{
  "model": "class-conditioned image flow-matching model",
  "dataset": "capsule endoscopy frames (Kvasir-Capsule)",
  "train_examples": 42238,
  "image_size": 64,
  "horizontal_flip": true,
  "conditioning": "class",
  "arch": "dit",
  "objective": "flow_matching",
  "cond_dim": 256,
  "targets": ["finding"],
  "num_classes": 11,
  "cond_dropout": 0.1,
  "logit_normal_time": false,
  "norm": "rmsnorm",
  "hidden_act": "swiglu",
  "mlp_ratio": 3,
  "head_dim": 48,
  "fused_qkv": true,
  "qk_norm": false,
  "inner_norm": false,
  "moe": "expert_choice",
  "num_experts": 4,
  "moe_every": 2,
  "expert_mlp_ratio": 0.5,
  "experts_per_token": 1,
  "shared_expert": false,
  "patch_size": [8, 8],
  "layers": 6,
  "width": 384,
  "positions": "learned",
  "optimizer": "adamw",
  "learning_rate": 0.00083,
  "beta1": 0.9,
  "beta2": 0.95,
  "eps": 1e-06,
  "max_steps": 24700,
  "batch_size": 256,
  "epochs": 149.7,
  "lr_schedule": "step",
  "warmup_steps": 4940,
  "weight_decay": 0.1
}
Rows from block 3, named by matrix and row number. Each number is 128 + 32 x the weight over the matrix's rms, rounded and kept within 0 to 255. All counts start at 0. Numbers have three digits each.
# ada: adaLN modulation (shift, scale and gate of each sublayer stacked) (model.blocks.3.ada.weight, 2304x256), inputs 128-255
ada.1632:078095000116100072255144130125150217131128110115160255143114129000255115000000168255255159234240124190113094200094024055091126142214130141165125117000179160135000000255089176028128140247078126129125170167103122128026248131144161111189105091146000085179149137220245103255091105147204255130100125141066166082255000105164000155106131114021126143063141144164113145096197071109158118082113
ada.1633:145157255127137157018135083116135130128121127131122057112128116139049081173239104098000111133098125114135144077120151143102123066106096119123141135163110141143225239106148075148133118094156122113130118134115118136158152124107108146115114145111162110115092120081102157031144137110119060131127126129181114132109195108103255114140114128148127124144126121115142121128119137141106135144127
ada.1634:109134208131122140006143139130124112123127128128124025140122134141120114149175136108087135113097123116130122126144145161107132149131114127139123131154132122121186210132137134143129120085121124132139129122138129135144149128114137145147125135125172122127107125102131142095132125130125098136121136132109125142105182128126197142132122140138140130120138127120126138143124144124149131156130
ada.1635:133137205124125131064130102134132126143128133120127038130120123136107103149153128122047121132106126122123127102134131139102130110128109126129129130148133133133192200125132097144127130099141125119122123124128125127129131131125111125117129127130153115124090123089123149088128133130123090142138129131119119135121165111098175129127121130136129128146131133136128130134123133126119129136113
ada.1636:128117175141131137141130070129110126143114152117135098129120134138111118126141132138087134156156139126129121130139125120066134082122143122120136132106118126126119151148126101124113122133132131113121119111112143113170152141116133135112099113123123116147115135127119123099129131114124110144161125135194133141115143124122171118127144128139134133120121130117129123155121114125140126181096
ada.1637:133152211121131137040129119129125120120133121128129044117129129131103109152176111102089127117089129113129135105136143154122123127108099127136129129152111129127184200105141106138134123108136120117132120123123127131144145131121117141124124137123154119128114131115123138078143138113117080121135132122147119136122173122105197125136119129140133127126127117121126118140115137132115135142135
ada.1638:134164221114133145000130148129127100122125118129133039129133130139076075168216098067087121092093135107138147107134159174124119131097074129115134136191120127129217225084146098135130121074144128133128124132132120142147133124111114143130125159120173116123094118070123147044151140127106078111113123127138115127106207115093220131142118140141134124132136114110137130128119143134129130131141
ada.1639:134152204124130151027140123127134125135133131135123049124125119142113095163190112095067119125095130114133138091129150145116130118108097127105131132165133135130203201087135106150135122090143126122122123134118125139144130121111128141124124149123137121123096123093108153074136141123111092131125133127093118133111188113107213132134115130134127125136126119115133130125120132130119130138142
ada.1640:143169212122131139000126161115135097108130114133116025113132127123088079154191093079112119094086128114132138089130153191134118157085075131134126131177102130131224225086135087130137119078147128125137129132121120143147133115120108144132126149117165107118085123084112140054142136110116099122107127125100114138121189096081196130141107132127120119131131121108134118135120146139121126132150
ada.1641:101080076153129117255113034133092160140114149120109147130114127080166160071032155198126140168209146135119091124137093096070129099157213126188115118021138106113009046228128111138107147225093151131129130102118146123134134147127143120113114097131000129158186136210131074207116114117115196157179135137170123141143040174160047126117142142128130135116131140133125131133125076108115116163075
ada.1642:116086000151120120216130138138162184167125135111130245148144128146195170138019170175184128152151118116104110191144112067197119117217130124130117117109167145129065005177132202130139134168102093138103142124149155110076092159145165092154157102142079142129165119196178174202074107150164184189154159143125181127161066181163000136118127125180118117136147157156110166114143171115146152136128
ada.1643:136142168131125139104130101133113112123127133116118068111121126165084100143156112092070125148116140120123131064140130120093130118081144126123126129142125114111173163082132096148123126107148121125132129112122133129131133127119117132123120147129123124143101129106093127077136134123111094119147132128118119136130171122100170129130126135131133126125132119117123124132117120121131124146126
ada.1644:118135223126131140107138061127124126126128132125111021135114125118110090121171118142019124165131135089122132086132136115063128078104129124139134136101123123132176193164147070151125123130136132114126118116117126124169159126111109139112117123128121111137104132087115131069139134101114088132144119133173116130115158114106208123134122126131130130137125121120130121146118103125117128158098
ada.1645:128121208126128156068142093128125129146125129124114090123121125152102134137179127125067128147138123110133131104132152149090136098120131123107129136139131126130149180131140124149126127101131124122125119123115136143160139123104133133122117136116156134127110116100109146096141142120117097135153123125146124136101170131128201123140122132132134119131127120116140126140120128131143135167117
ada.1646:139164238110129140000123177121131097101134111133127055108135135133057089165230090058107120066089125121133139083134155196148122156086077127137127134211101130126240245076141087137135107051156121115146125131125121141164142113125104156133120147119184114116072122074103138026150133112115092130117119124103107136111217098092229117140107131122124120124128124114134115136121159137134123143142
ada.1647:028076000174099080255166092164110199163131174105153201255093125004201199067000255204084158075173147127092060255148051000156138057255182136255091092043202112108032012255135183097110177198057152168130134100184127092092202190158207131181163055151114106137204179211255056250005076164170164190141166168171165103154033149205000160102170177121154151163151186154097176161147071091127121095057
ada.1648:129135209134134144119123088118127118116131126134123096120129119168125102136163102109063121165126131138135126099136130125077121114095128116113138131123119133127149175108134109147126125105135136123133120120103126134159169122114127137106119140117132118141114127121103125087147138104112097127141117135169118144119162134115189125139120126148118129111120113121140133141120108124150132162136
ada.1649:101099060128128101223150116134134155143122140131136191152121132062189150058046168199177147144192125132126119196111107105110128113183155134150125126056148132135039041207110153087127140201098128129096138129125124120114146132132142110137129105129089117130157122172195107208114127129151184125117118127178139106141061134159039140124149123099129136119128136138126139130140111130132134097109
ada.1650:124137179121134128037123142127132107128131119132130053130130127174098108142144124083098122120102126122135129113124148159118128153108118120131131131157125127135187181088135117138133123084133131123126126129131122128133124124126116128122129147122172123117105125090128125088137135130110104117112119124136107131102174124106152131134126126135132125131129115119131125133116126134152132109148
ada.1651:136132133141132124159131128133127123119119136125119179154128128127096130104105123121110116120163139125123145123137121131123126112127134124146134127126122124118121128110147107114131121124143127133123127120128121127137137135126122120122143120129137131136130119114123108126127124120146126117125121133148127125130133128122113134127137124115128125141123121127119125132127107127132122094119
ada.1652:149170212118130147007125141127133105107135117130119049115134126128055100168201096055098107090084132115130148067134158171146116138085080122128123134198101129123222220073156082150137118052160120120142119134128112141146129121113116145124125149114163109116074124070091136045143139108113077116122128125114117143110206096089208127139111132122129117138137115112132117134114152135112131134143
ada.1653:108111053145125113247153066131109138145121148120143184140120140027172083063077144218196158170225139125127106166122100086077125067156134141168113124044133125132040035239114097068109146197111146137102138128116133100118165150121145114149121113124028101167129132162192124174108116127137222149121147136217139114163050110120074137124141155123124141098131150120119145137146095122130121153090
ada.1654:124154208110122142023138106127118115127133127127124029113121130127095082158170128117065129121098132120138127107125152149107129108116102134157124132150116120126200210134132096135126123119134129120124132127120122136143139125116117137131113135128144104136107130112138157068137138120114081125124135126161108140122176117096191122136121133151131128130140118114126121145127144127122130148127
ada.1655:128122119128119120170160073125126124126120144120140161162117136040160118096112138176109131122142138124131128188133125093128121070164106120129127125094128135130090099210134122133118129158119138125099121122119122108140172137126144122129133107129127098147116138132165126157108133109130107131108139136193135131114096095129110132131136137123120127130125131133122139146134107120119124147118
ada.1656:133161199112126143009132155123131106119131123129118051117134125127093080168199107076132123086086120106132137099120161194150119153095077130125127128187119127129207207080132108136132119065138123118122132138120122141132123111109122129132119147126158105123094130086116150055133141113113095113112132113103125137120182104096187120138106119131121118132125115109133129134123156131129132136148
ada.1657:143124215131130145115157057130134115142119145123120059121124124128099119123155104148040126179134136094123135070134144097072123052089117115132127133113104134127160178159160061140133125137149112113116115116124132125178158139117106140117119118118144124121095134107096156100123145106143083153137127134183130138096156113088198118129125128138125127147119134131128130157113135130132139160114
ada.1658:092042000169137046255116003150134100098101130130154119207134133102227172025000162229166172255153135151123074123173065000042142067147228093129115119000174128129019000246173094181130157247087156168122133083167138108111121166180093116139169098137032201060116127143164083255074087187135186204085104152189092106060009160125000156121152143142135135131140151191113142085121042121185140149146
ada.1659:121162242119129139000130167134125106109133117124145013124130136118077094155219117075104136077088132124131127095144153208121120164111077126150120133192118124125219245094141106136128126056136119134149128127134125134145154128124120147150126145126176111118077120080131136043145129125120093121120132124106112134107212107102230133138119139118132127123140120125124127148121154132136127138138
ada.1660:147151194131135154039141139122142129125130126131123127133129122153046107165193110071060111114123126131130142087139150148133117099122092112133139137202122141134212205077165092153138124060159112120145115121120123128159133126114110144116129143116175133102082123073098136047139140116124098147130126125150118138099205120102210124139115123135125126149125126131135127128113142133128140128137
ada.1661:142162239118134132000133138126135104105135116132136038117132129114067088147209093072085120095098127122131144079130144176118119131085082125136129137172102135130220230088145069138131115075156123116145116135124114132160156125116103153127122144119165103119076129074106132033150135108114085121119117128135115135112195087086225124139115132122124125130123128120130112138114140135119128134138
ada.1662:126053000158114090255121123149138147236106161104157255136122124141189159072049199242241153253255156157097095149116089042036160050171218130060125124048160140120001000158015170001120148199115109137088162123152164082101063159176174107155148092161016168147142149156177153198137097187153255189197152130160156097162000112171000150105167133129112144113128187137100173154149139123108122138070
ada.1663:112129110136121153167129060113118125148127141125124073146119107221133056155104128103034136179126138122133104146120135054041128093120147130112129128091138117132159110102082136133112129134117145136101126128098140126151119128121161118123104163130104105151164136132163120092151127120082109108152117134244110138118141159129113130134141132183115128121128111096132132153126068119172120119126
ada.1664:161153216118137148023129098124140108120127130130124064101131129129096115158185076098039109127086128108132145087131155132129116093073082111085133148176104142132221215108145083170130116082167125112114105133107126130172144124117105145095123130115191115115069122075080157058136142096106040137132120121120122139094188078082203113136115136126116127138109128123144116137110140136113132169134
ada.1665:129149206121135137000131132129120105104129122128126000109134133128105102161163111092088128103066127106134126089133162181132121164096100124139122131178119126122218226120149101170137125076129119124125135119133127131131122119121115120129124142118160116121084124082113142091125136122114087126114132118084125140106200114090179128137121120128122122126128118123130116132118159131140137154136
ada.1666:125133208128127136033126123134124134112125136129133034124136135111084132144159123113078135089102144098125131091139138179140111136117118126158130126152111127122189210143161088151139128096136126122137115118143120133148137142126110135129121124126166115114092128105117129088114125111128086135133127133126143131114168104110176120132130135112127126140128132132123116135116148128124129148117
ada.1667:152171211116149145000127147120134111113128119142107018113140122150081076172193099063082115109074119113139144073122164173128119134084079118114135137189119133134236222053144090156142113073151125121122120131115117123146116106110102131119123157117168123106086114064094143041128144114104079123097114116087109125098207101085204127147105115133121122148126112115137116119106146142115136114160
ada.1668:102102131132121125237131032126108142137125142122120095123111131099173130093084142187086148173153148114128108134126108075069131083128167128146120125041120124114071086210122111136112136191110136108117132125114140126145169136108140125130103109130072104168153141182139121168114126108127133142163142133185138141135079137137111125129132133144133130114128126116124120157135098112132121185092
ada.1669:118081042150125120243138051149121141153124158115139173140124132130153193084029159192114139186155145121119114149142107053116136079151198129141130119049130128118084040203143126134122141212113124127122121114143140115126134157130132117122131090132110153132166132176129123215095126138151124152152137140194150128115062158154039126120151131134141138132122142143119133141129113116129139151104
ada.1670:127152214126138144019128134122127114125128117138126033119125124136092086166182118096077121107091127120135134110130149164124132129114104122149135140158114125129198209120124100136131121110135126116132128130123124135144140121117123144131118146118151114123115121110126143075136130124111096122117125123141114139109171121108203125135118126147125121129124122103134118137122140137134124140129
ada.1671:122159184123131134029115166121119116108138110136134062137128128144075098163168114055121126078102136106136133105137150178145127167119097126157126130184119122124193202083154106151132123072137131123143137119128115138153132123118124137133115153121157107122101124093136113067139136119107102113128117128146120138118201126101165127138123136132121118123131108113134128138113133129148131127141
ada.1672:155141092120155120109135087123147085080128120146120128181137139070098161137083089112089105096094143069126160182131171042212115043130102112164136141125085128142188107198213063175150128162139143136116106123162107127171137120131068116102165114119215156076129122115120094156076136108134044130054105127231127112047131120092105137137131115150118124172121123130136109126101135153088140115140
ada.1673:140161216125131146000126167122131102110126122132121051113138127127067088170203095062109116074092125118128142093132157206143121156088084118134125136206103128130234233080147091145136116049149122120139125130124116138145129118123107142130125149118182114110081125066104137041146140114108094122110124125103114135103202097092208122139112130120123118132127124115138123124115153136122127136141
ada.1674:141117082147168162086113079123133136107126120154130061105167118189095130204099119105024135172030122065139135142111179044174126066107158120109147139146107129124255096134145124196157099180124128145116107152137111138143087114132110122137134169111233169069160090123118167148098142158086038124096122089191147095077140131130114147153099124179103109148107134100162120099095142173122137141152
ada.1675:122143251124128154000136120115124128128128119128119029105127128145086113162207119094042124117087126113131134087125153163126127126117108125138126135162118128132205235117149109153135116105130114116132134130119127134149150114108112135130113144114164121123112124116106154077138140119124083135125126124131118135112196127117239124143111133140128125129125119118135118135122152135128137153135
ada.1676:125137188137126151011131100129122115146121129122117025130126116187080121168146130096070122134084140109132129105141149145110123124119105119150131131151122134123200204081135114135130126106125127125117121117119122129143143137109135124125125143126174125142133114129120153080127142127131069121137122123178126134114186158115167124140128122177122125129128112122123126152116138129159139140136
ada.1677:123129165126129139109121099131116122117135138127125094117123134140090138138129116107110130112110129123126126080138125152144122139098123135163120123136118122109154170120165106170124127099131119131140127124122130127114157139125139118118126136136132116159125124134105115110140131119131096110157133123159142141153146148114132125132126113133123134116125120130113123133122116124151138150122
ada.1678:110120111153128130160163086140124141138122145122126123171115127097135124132096156165085135143149135103119123173133114065091137061177136117161123129094144132125116110171137127125133133154121116120121128116135126120141162144132140131138130113125128118120147138144157133145100129125145116154137134137187132132116115135141125131120133130146135136151130143132121147140119122123108135143096
ada.1679:145157193132132147025131131127135122128118125129120083124130122139068096174176107077087116090092125118133139107129146163155123119114090121128136133178126133132214199073143103148135123087146112127127127128122126129135127128119122135129134145120148122120108119106113143053134136124117080125121129119136120135120181121107186134138122130150127126143124126112129133122117141135107139134142
ada.1680:121138224124128148012141100128118107126126127125116036135120129166115114174173117103074124117082134119139135141140148157125126131120104120134130130150124130125183216122143123151129125128116128121129123123121126134148147125111128133124119141120159127141147118145121141088152134115130068134129127134188114136108192162116209130136119123184130133123124118125127115141128128129148130155142
ada.1681:132104065146127120200135142134128146157119135124135243125130134149134150099098137148200137152184137139119127134127108114138147138132170134104128129095123124123059042110103152079119130200111136130126147133134146123108123134137140119147123125131065158137191127193140121160141118152152190123131130138143142105143086169167083145115147131136130128104138138124124133112145119126120122108139
ada.1682:141137172129146128026141101133129091141120135136119057151129130118123130152138131122040101114100136119127142177137161114118134084145126114126139146144115132132195184158140105137139129143130127119110110111140127131169125134126087124095143120120204143109123129093125136117133130127116046155108109131160095128058166120098180121134127115155129121159117129122134112137109145140110136126120
ada.1683:083072000149117097255131108153116158116124152115137255170125144083190190061015179187199139123212148105106124211128091026179147111181230153139128108041142115108009000210111173095111135206077144154113141114154140109095122143144166114139140101146061156164206142184176056250106097146163200096127140153159177086158029169201000129112153133099141135095124143129119146097162065115151115099082
ada.1684:119102095159115122209134086135122137149121134115124158127125132105136141106085156161097126153159126120118131144139098064116140073156169123145121137086127130123093075170116125115131130171126113122116153122127136120115137131130146118138121109126077140145142135157129128160090121136143143138155133138133157130144082131146097129124124135131125124128132148118120140129142137126104123158094
ada.1685:155181255117133146000124147114140090106137114141129030117142119128041049175234082055065107095083120111139155066119160169130113106070061119126146144204106141139255246056153055144144109034171120111130107143122103138150137119110097149123127161124185096115051118037093150009138143111099074118104115113132110135106204072062244121148100122129111122145116117109145116119107146143116138130144
ada.1686:130150226125132134000120150132124113111128118128134025121131130140072113154183122082074123093087134120123131079139142194126124152105112126146128125173118125123214231088143103139133125072142124125143130125141121133134133127126118140134131142126171120110091125085114134072134128130121089122120132128092122137114190110103204123133122131117130124132131127121133125130119153134137128129135
ada.1687:106125229141127141000142128136123119134125137118138021171119131147105142157169142104079131089083146106119113152160148161132133137152111126146114123148142111106166216142151139151128130117115119147139130105156134129141152148130155135149152121125190144114142119128148142110135125143130066131146146139159131131098170157140201136118146143166144115130144134122121146162123148116146123163120
ada.1688:132163222119134146000130144119134102106131115140121027122134126138080082176202101066073107086090119121139143104135159179122112146103089120128131138196112128134228236095148104159140111058149121118136115132121106137152126120114112151115122147113180109113081123065113141036155145109099081134122124125111103144108208103090213118142104135133125117136126127115141120126111142137114127145126
ada.1689:138145154100127108069116150131123088131131125122125099125119133120124111130136129122143130105118130129130129127121139174107134140111109131118122124155132118126161172098114115109120141079139130127116134123128135141125110117131103121115125124135165119129090133080123121102134123125117100117117117125097106128115153089093132134128131118110134128139136110128126113140125135123134123111133
ada.1690:144147236129135143000126118116129119120132120136127000103140123133101119160176101109083121127058119103134142073137154190140113144092085116138131140157107138130203220106155096155137114109145115127137126132121118134139141129117102136131124144123155119111098119109098161095124142116134068126115124117094132135109177114094202126145113124146117121139123121128135124137109159143125136152147
ada.1691:121108035144140147211143127131150133132117137137121199149146133128154130141111135156179134153138114121122121172131144084147131106142143130087140121113146123140087029185126156138134129134110142161121128137145143130114093120127149124137158136125131154101143119115143152174117118145120160142115137129144141113110086132149081133130124140141137121130128146119138153102136127137129127145130
ada.1692:157086000140130084255066079133108106192119145100144141131130135155101154113000171193204166198133167078109124069125120077116099129102151119162096102049100101084083000109073083093144151184136093138054149092166112107057000155175163059175155126176055144167165155171144121172042117150148133076189122086128198116177033149101000158136191100154088118147116132126088134202075173108125134068128
ada.1693:108116204124127130000142118140119140119132142122136008148122138135144155134164146117052141122073142114126110136144144136132132144141132129115120127145150123118191205155139144177118141095109137123127132111131144122155148131121143125126128123125195127122098133106133128134116127123115075142133138136092135138089183120136194123123135136116138128124138126129126137145125136114167127165132
ada.1694:142166209117132139004127141121139106111142114137125030120132128125105088166176094084083114099073118125135141105134148157142121134101079130131133136171119134131234213096142098149133118102148122121134123135120123142146136114120105146124125151119160117118099126097112143063145136118113078126114119125114109136113188113095195120140109130142124125134128118116135127128121141131118125128148
ada.1695:143162220127133140000127141119126101127126119135123045113137130160057087166207103073083120119083133119135136072131154172109125126084091128118132133188102131126225231045129094124136114075152124122125135133122118129151133118126114137132124144127169120115083125082109155026136136118123073123109121119128116132104205105093211127135122120144118125137127118118135123142117152136128126134146
ada.1696:120142202132129148013134113120129121125127125132119020126132129146108079170178119111070127122075128094134131129122151156122116126127088123132134134151113135133203204126132110148140124111125119120113126133130118136142130120114128134134115141113163108128116124114142166069127133119114082134119125121151122129119178126110189126135112131164120127132129133106134125133124143136125131156134
ada.1697:140164185120130141096132119125133105123126130127126045129126127108081084149152099097102116093106138108133143096131145164124117116103084118144131133152114131129181187111150076136133122093154115122124118128124118140144131129121112136121125140119134111127095127086120138077137140112118083118122118122150118136129170112082154124133119124136123119142126114116130120137110132135117133124130
ada.1698:143120145138131143156137057117126120150114132134115091113123123129143107133118114161074125175116128107141143132114133087105125070117127119108138138095121135138140113162130108136130124157128129118098118132112123128133119121115115118110109133117121138134130124119117150137118139132123095134119110121163125123125116124109142131137120120153117124134117132119137121122122121138110129139120
ada.1699:145180205111135143001130148117124102103143114133124001102135129140073066170177090060096116091075129107132141070127162180125114152075068125127125134200113125125245228068144079151132114052154129114122133134116114136142120108110105131127120154123154096125066120065100135036127144107101077114116126120087120139117215086073178116144101122125113121133125114115139118131116160134135131133144
ada.1700:134167232119133146015131157117129119112133113128130045114136129131081097164201100075087118091100134118130140088138162183132120143104087124136130128187117130129212233101144095150133114082147116116133131124118119137152138116118106141131122147118152113109095125092101142068140142114116096130115128128105118140104201109103217119134110130126116126132133113127133126137120160134130131136140
ada.1701:137167224120129132000123156123123103092127118135126021117130137106074098134181097071094122084088136107136139090136154183140117153086093121146121130179099120124217225098149082135136120086145125126136131122131113129144143120125098134131122141129172107120079139075109119072125137112116085124102124127087121130114185088084196121136117132102123123130131124115131121138115155133116124134139
ada.1702:105114156133119133095160055127118154151125142121117026152110121110197137126104170182035135152084124120127113201130127065097138081181125120136124130082148129125143129215110168142114135185106129127108117122112121129135159132118146140130118111128163118135152129173174164161118136121126062148138143134169116130123120128142149135128124126165145145134114130133129126148126121124110128158125
ada.1703:115108094143121126182141077147112114150120159117136179168113132119115139117118156154126140152148142109123115170137127078107130056149150131142122119090131126116098085166131122106112140134120133130110122112139136121139142160131154116131132104136160128141131134121166130139112121131142100131144137143236148121114092124135113135123154138145136132137132147126112135156127115114142121146099
ada.1704:136142173124130140050124135122132118119130126131128107108134120169082120157172108079094119113104122129127135094130133156139118135095119127114131133178119131129193184071132118146131121060149124120131123135118123136142124126120126141117123142126166117129097125091102134065142135114112100125139128126118125141128176110111172118128118132126120122123120129118138123125120125127142132140132
ada.1705:133143184127129131108139117131129134131123134119138129144126128128105100154170120118073127137140135145126120115144127126096123084134099119127123126157142130130165180117140114139124130080149123129142119120127134127135150144133126140129124120123141113116096125086124133073139131125125114152141134130157124141118157110111190127117130144132132127139129135142128129139123128120126130145110
ada.1706:133164250120135144000141144127124107107136123134126017128126131124062099152199105075066120092088134112132142099141159179126120133104081121147128137179101130123231255097157089138135117075142128125139128124127123138158161116109107142136120142113197115120099125084111132053134137108125070108108116128134125138103214114103226123143122131128127122128132111111129112142120148135136123138139
ada.1707:107107022124116133239134104127134156141126142124134255148118115135168160087055142179166143197181131138122103183129106035115125069157149139118117118066149121129060012168116182104111139150114139149131125126116155137120161130111181125126125110132115126143175123175160122173108126127132165121167128138205145127164057149171041122112140139135134134108130116119130145158143081104171123138109
ada.1708:142164198117130135000121166128135108101128112130134040119139132138079090164184107069122122087080127121134142085132160193165118163093085124138129131197112124129228214086154086152145120064145120123137131131135117138127117121124105128135128156121170110117083123072105139071133133126119096111100122119104123134112196101087183130135112125122127119133135115123128114119123158140139131124154
ada.1709:127121223125130137069135088134123132128124141120128052114124139130090146139172132127031127132122135103120130078134142143092116092119138119140126130144124128122173216150154100165128135101142119107125118114128131127159146143126113133113119111132151115121090133100095145092129133105135074157154138132137137143102169107114205119129124128116131134146124144147121127147115146121122137179096
ada.1710:142147255129133136000131127128132111117133123131120026122124128156095115149200097081058119117087130115134142093138145163122132131093096126117132136163110131126216238084139100143128118096142129121139128123119129133156160120122115139123127137122169129129106125110101138059147130114124068126128121128116118139109192132110233120135115131147124126123121121119128132146124134131133123153144
ada.1711:129101097136134123207142122145152143167120150114126202156130129121148161115093151172131128162185131128123127139141123123098118095169121120101122117128163137134078090163139149133135142110133124131110115125137131121123109156129138112110157096132134140106102119094130153153112133134135147164155130128114138130112092119130081123124136132120129129159128141163121146135115146129123146138097
ada.1712:131128139129119140061135168138135127129121132124151159137127135179104125142156121097164122123130149131129130127142142150167120143126099127102129121184130129135148142096153138124129138082128131139140135121151138131114133143125139111135137142129168135132107122110142141112130124142137134115121142139153156124127165139123134134124139136125130114112144129126125143123132133124175134132152
ada.1713:135161239123141150000128131116130109127127113137113004111135119132095088175203110093069110101075123110136146105122160177136123135101091125138138137168111137134217236104140094144142117098142118109133120133122110137142129121107109143125118150113164113125107115098104156058145139116114076132122124122108113134118187110097234123149099123147124126136123128112134114128117153141108137139135
ada.1714:137149215126129145040138108125130125124132124129121040109127121132088093154190115102048117120094126118128134083131144146106125112105107124132134135156119137132200206114140093143134120102151115125132120131123119141145136130115113144127124138121150116117095122090106147061143142115118079134133130125131116138116184106102217125136115123132130129137129130125133118131113140130119137136124
ada.1715:209160073144160194156098030116170146039116141172124156099171120156000130226141000037033085151070098032137178000126190027249086000000111123092163147201072144155255090109255000255169101081223135131134081149133096136185064125113064150060137156106198154046043133011000134078093152092072028150123120119247164124070173086033136113135076123155101096187088147121178118055071126161087153179131
ada.1716:132145234135130129000130125126130103118128126128133038138130131118071129136165117091061117090084132111131139122136143153150118115120107124165127134150106127124204212112160095134137118102137121128132131129136106127138150134129115133138133134128197124118112124109130129092117133127136064114104120121159127128113168122107199131140132138141121116141130124117121129142116143137127126125132
ada.1717:161141102140143134127138088128130093118131142137132168131146118130075121142119092106144114134130138126128144110135143099141110083085117113121140144132092140124150113130173056142135123121157129122128110134131126130158134143116103131114141131126142130123101125110095125102129126105123090125120119127224135133089140106080114132141128130153117124138110131113127121132116124136129131148142
ada.1718:129146227135125140057133099129113102131121132125133023129119126136081077157185118104055125123106141112136130094133145149085129099105115119146129136140113126124190216119135079135126129110143125116123118117127126130153136134124117149124115134119139113127101132094129145049144135121119080134129126130178112138106178119091213129135127136149132133137120130122127116146118126131126125149117
ada.1719:123103000119134125200126131131131146154114133129126227119121119103176174106040157178168128120167124142120123188116122115145125141162157121106134132097147131140073039180103177115119140178105128127111113124130123124123086144118115122115123120113123135119144119153148114197132133133115149136145120118095117115125087112152019130129138130086132130135110136136132129115112126134107134101118
ada.1720:120108109147127134161134067144111165140114142124124119140124132124156173122077142161067136160116141113124118162147123046146135074160160128125129127089135119123128094192136142154126134191108135127114135115140138112129143130130141107119121109128127140130158132168127122184087120137136104142133136142147154117109099150160112121122132137146133132135134142136133138125137123119115135154116
ada.1721:069056000136105066255141097144141135133116145118146254209109138076227178017008200252236160231222132106114102221131065000080125086205200124138118110012171122125000000246121176072117147221082143143112119107168122112110160160165154135141136076131085127141167156168214100255091097145162222164123118158185146093148007138177000148105143129102143134115139161159112154133140068103164129135076
ada.1722:159119000141131116255121146122146113144133141128141255152128116154087081096127123118247109166255125186131127134117106070063123053113171121084151142121131134127022000091096110067107118088163126122140115134109140120151107157116132140107135129136061113146113127092122084104186117121104239132159120129245112143133082099116071132127141126103112126117112135106136129131120076124160121110098
ada.1723:139154241115141141000135126123130098117130121137121018103140134138106099164220110104082124126078121117140144101127158168109119127090092123103129139176112134128213235103131109143142116086140112107124128133125117134153140111117100136123117141114181113118080118086097159063141139106118074132114124113103116136100198093096239124140104125132122125129123117119131106136114160140113140164140
ada.1724:121127190132125144088135078129118133132123133118118062130116120157153128131138126130047131166109135119118123119146130114090128115122132125125130127102125122117147157136139135155122124151119137133139126114111131132153165129108136128132124131133129125144144125150116129116137124110118082124152129141146120138119153152135179125134133129150128123121137111124128125152124113116144121154132
ada.1725:135131042118135123163126196124152100115130131145130255156144123165103105169160129077255100075164110153135134200110138179173116149135102125080136141193147148139085066072120162107140130060137132122117126146131123134130084120125143131118137136125136124117117119091152129093154128122097162127110121121189128118121140121129079117132111124155112121118114146110148139106125123140152131116149
ada.1726:091086117149128126125144054147109179125133149120139063153117133117205203095060162182067155172076125114110098186145118064146135123167157134152113114063148119111114108227152183184115141190078147147124137118127138103116178153137158111147140102140162139133174133194161124231095120127163078137130144146144165124129094166169096127120158140134145147114126138159113141138139113116185126153131
ada.1727:087055000173119115171139061164117180177114172092171133159113139175106216106019208200081154198140150108101087127170096019150133073203198126226101097083155112102096042217187144119116160192100114149143126093169142101098122203158156117153157087141156161111161130182169146210061112167192139168184174152233189131125075175162010140105176152145163134153149166187093154148115153106190145149071
ada.1728:121147232122134130000140138126131104124129120131118008124129131115108104147188125107099119098093128114135139133131151188117120147118086115147128138160115137130191234136134108129141120102131116115128122132126116135154150123118108143132122126120176114121098123106129152069141138117126090141119125122130117137103184110104210127137109134142129125130123133118130123145121157136120129155125
ada.1729:142153207114140150000132127121133112119130125137125033114131121132083094166186104091075121105077120118139141105122155159139122124102086121128136140167116131139228215099142095146131116080147125121130116137115118129142138118106113142115116149114185109121089116079111149061133143115110070120111120116133121134108185095093198121138115126137130119138121118121144120131114137135125133138141
ada.1730:129155223126130139000135149127122112111132118129123033109129132136084100153180117082099119100090131117127133095135152184137129151106092131144126128181110128126206222105147101136132120091135125121138139123135129145141140125115114131136118144119164111123093122106119140066131129123129094130114133131113122139118196117103197123131116131133131130121145119115130118132129156133134127139143
ada.1731:103128168117131130024136119130117120115129121127127000121128139121135135152121143132092144102065123091124124135131145156146128154134119128164117123130129123116179186165135128141127122133104124119121133129135124123134136120126126130142117133132168114130128126141140145145105129123134085128120128124113140131120159126119141133134115122141128132127131128127125119138124152130144129155122
ada.1732:131146165123128146088138119121128136127129121127132110112122123151111092160190116112085131150116127128130125102131142122104129110109107126103131130156132134134177172097117127140129122108137123120131131130115128133142142124119126141128110141120141114121103127107120153076148138123115109139131130124135125136120165117123191118128119132135127128126127134132138124131121131133134134146135
ada.1733:117121114146136140132154057133117155106124144121109074171126122114139169146088126131116129118061126101125124148144121093198108107153094114170122126112143123112143128154191138204136125150109126138136123114140110123118149134119154118136142117125143135129159130176127121171106132112162067136137125133186151135130127180137098131132132122174136129148125129146111129136124126127124143150144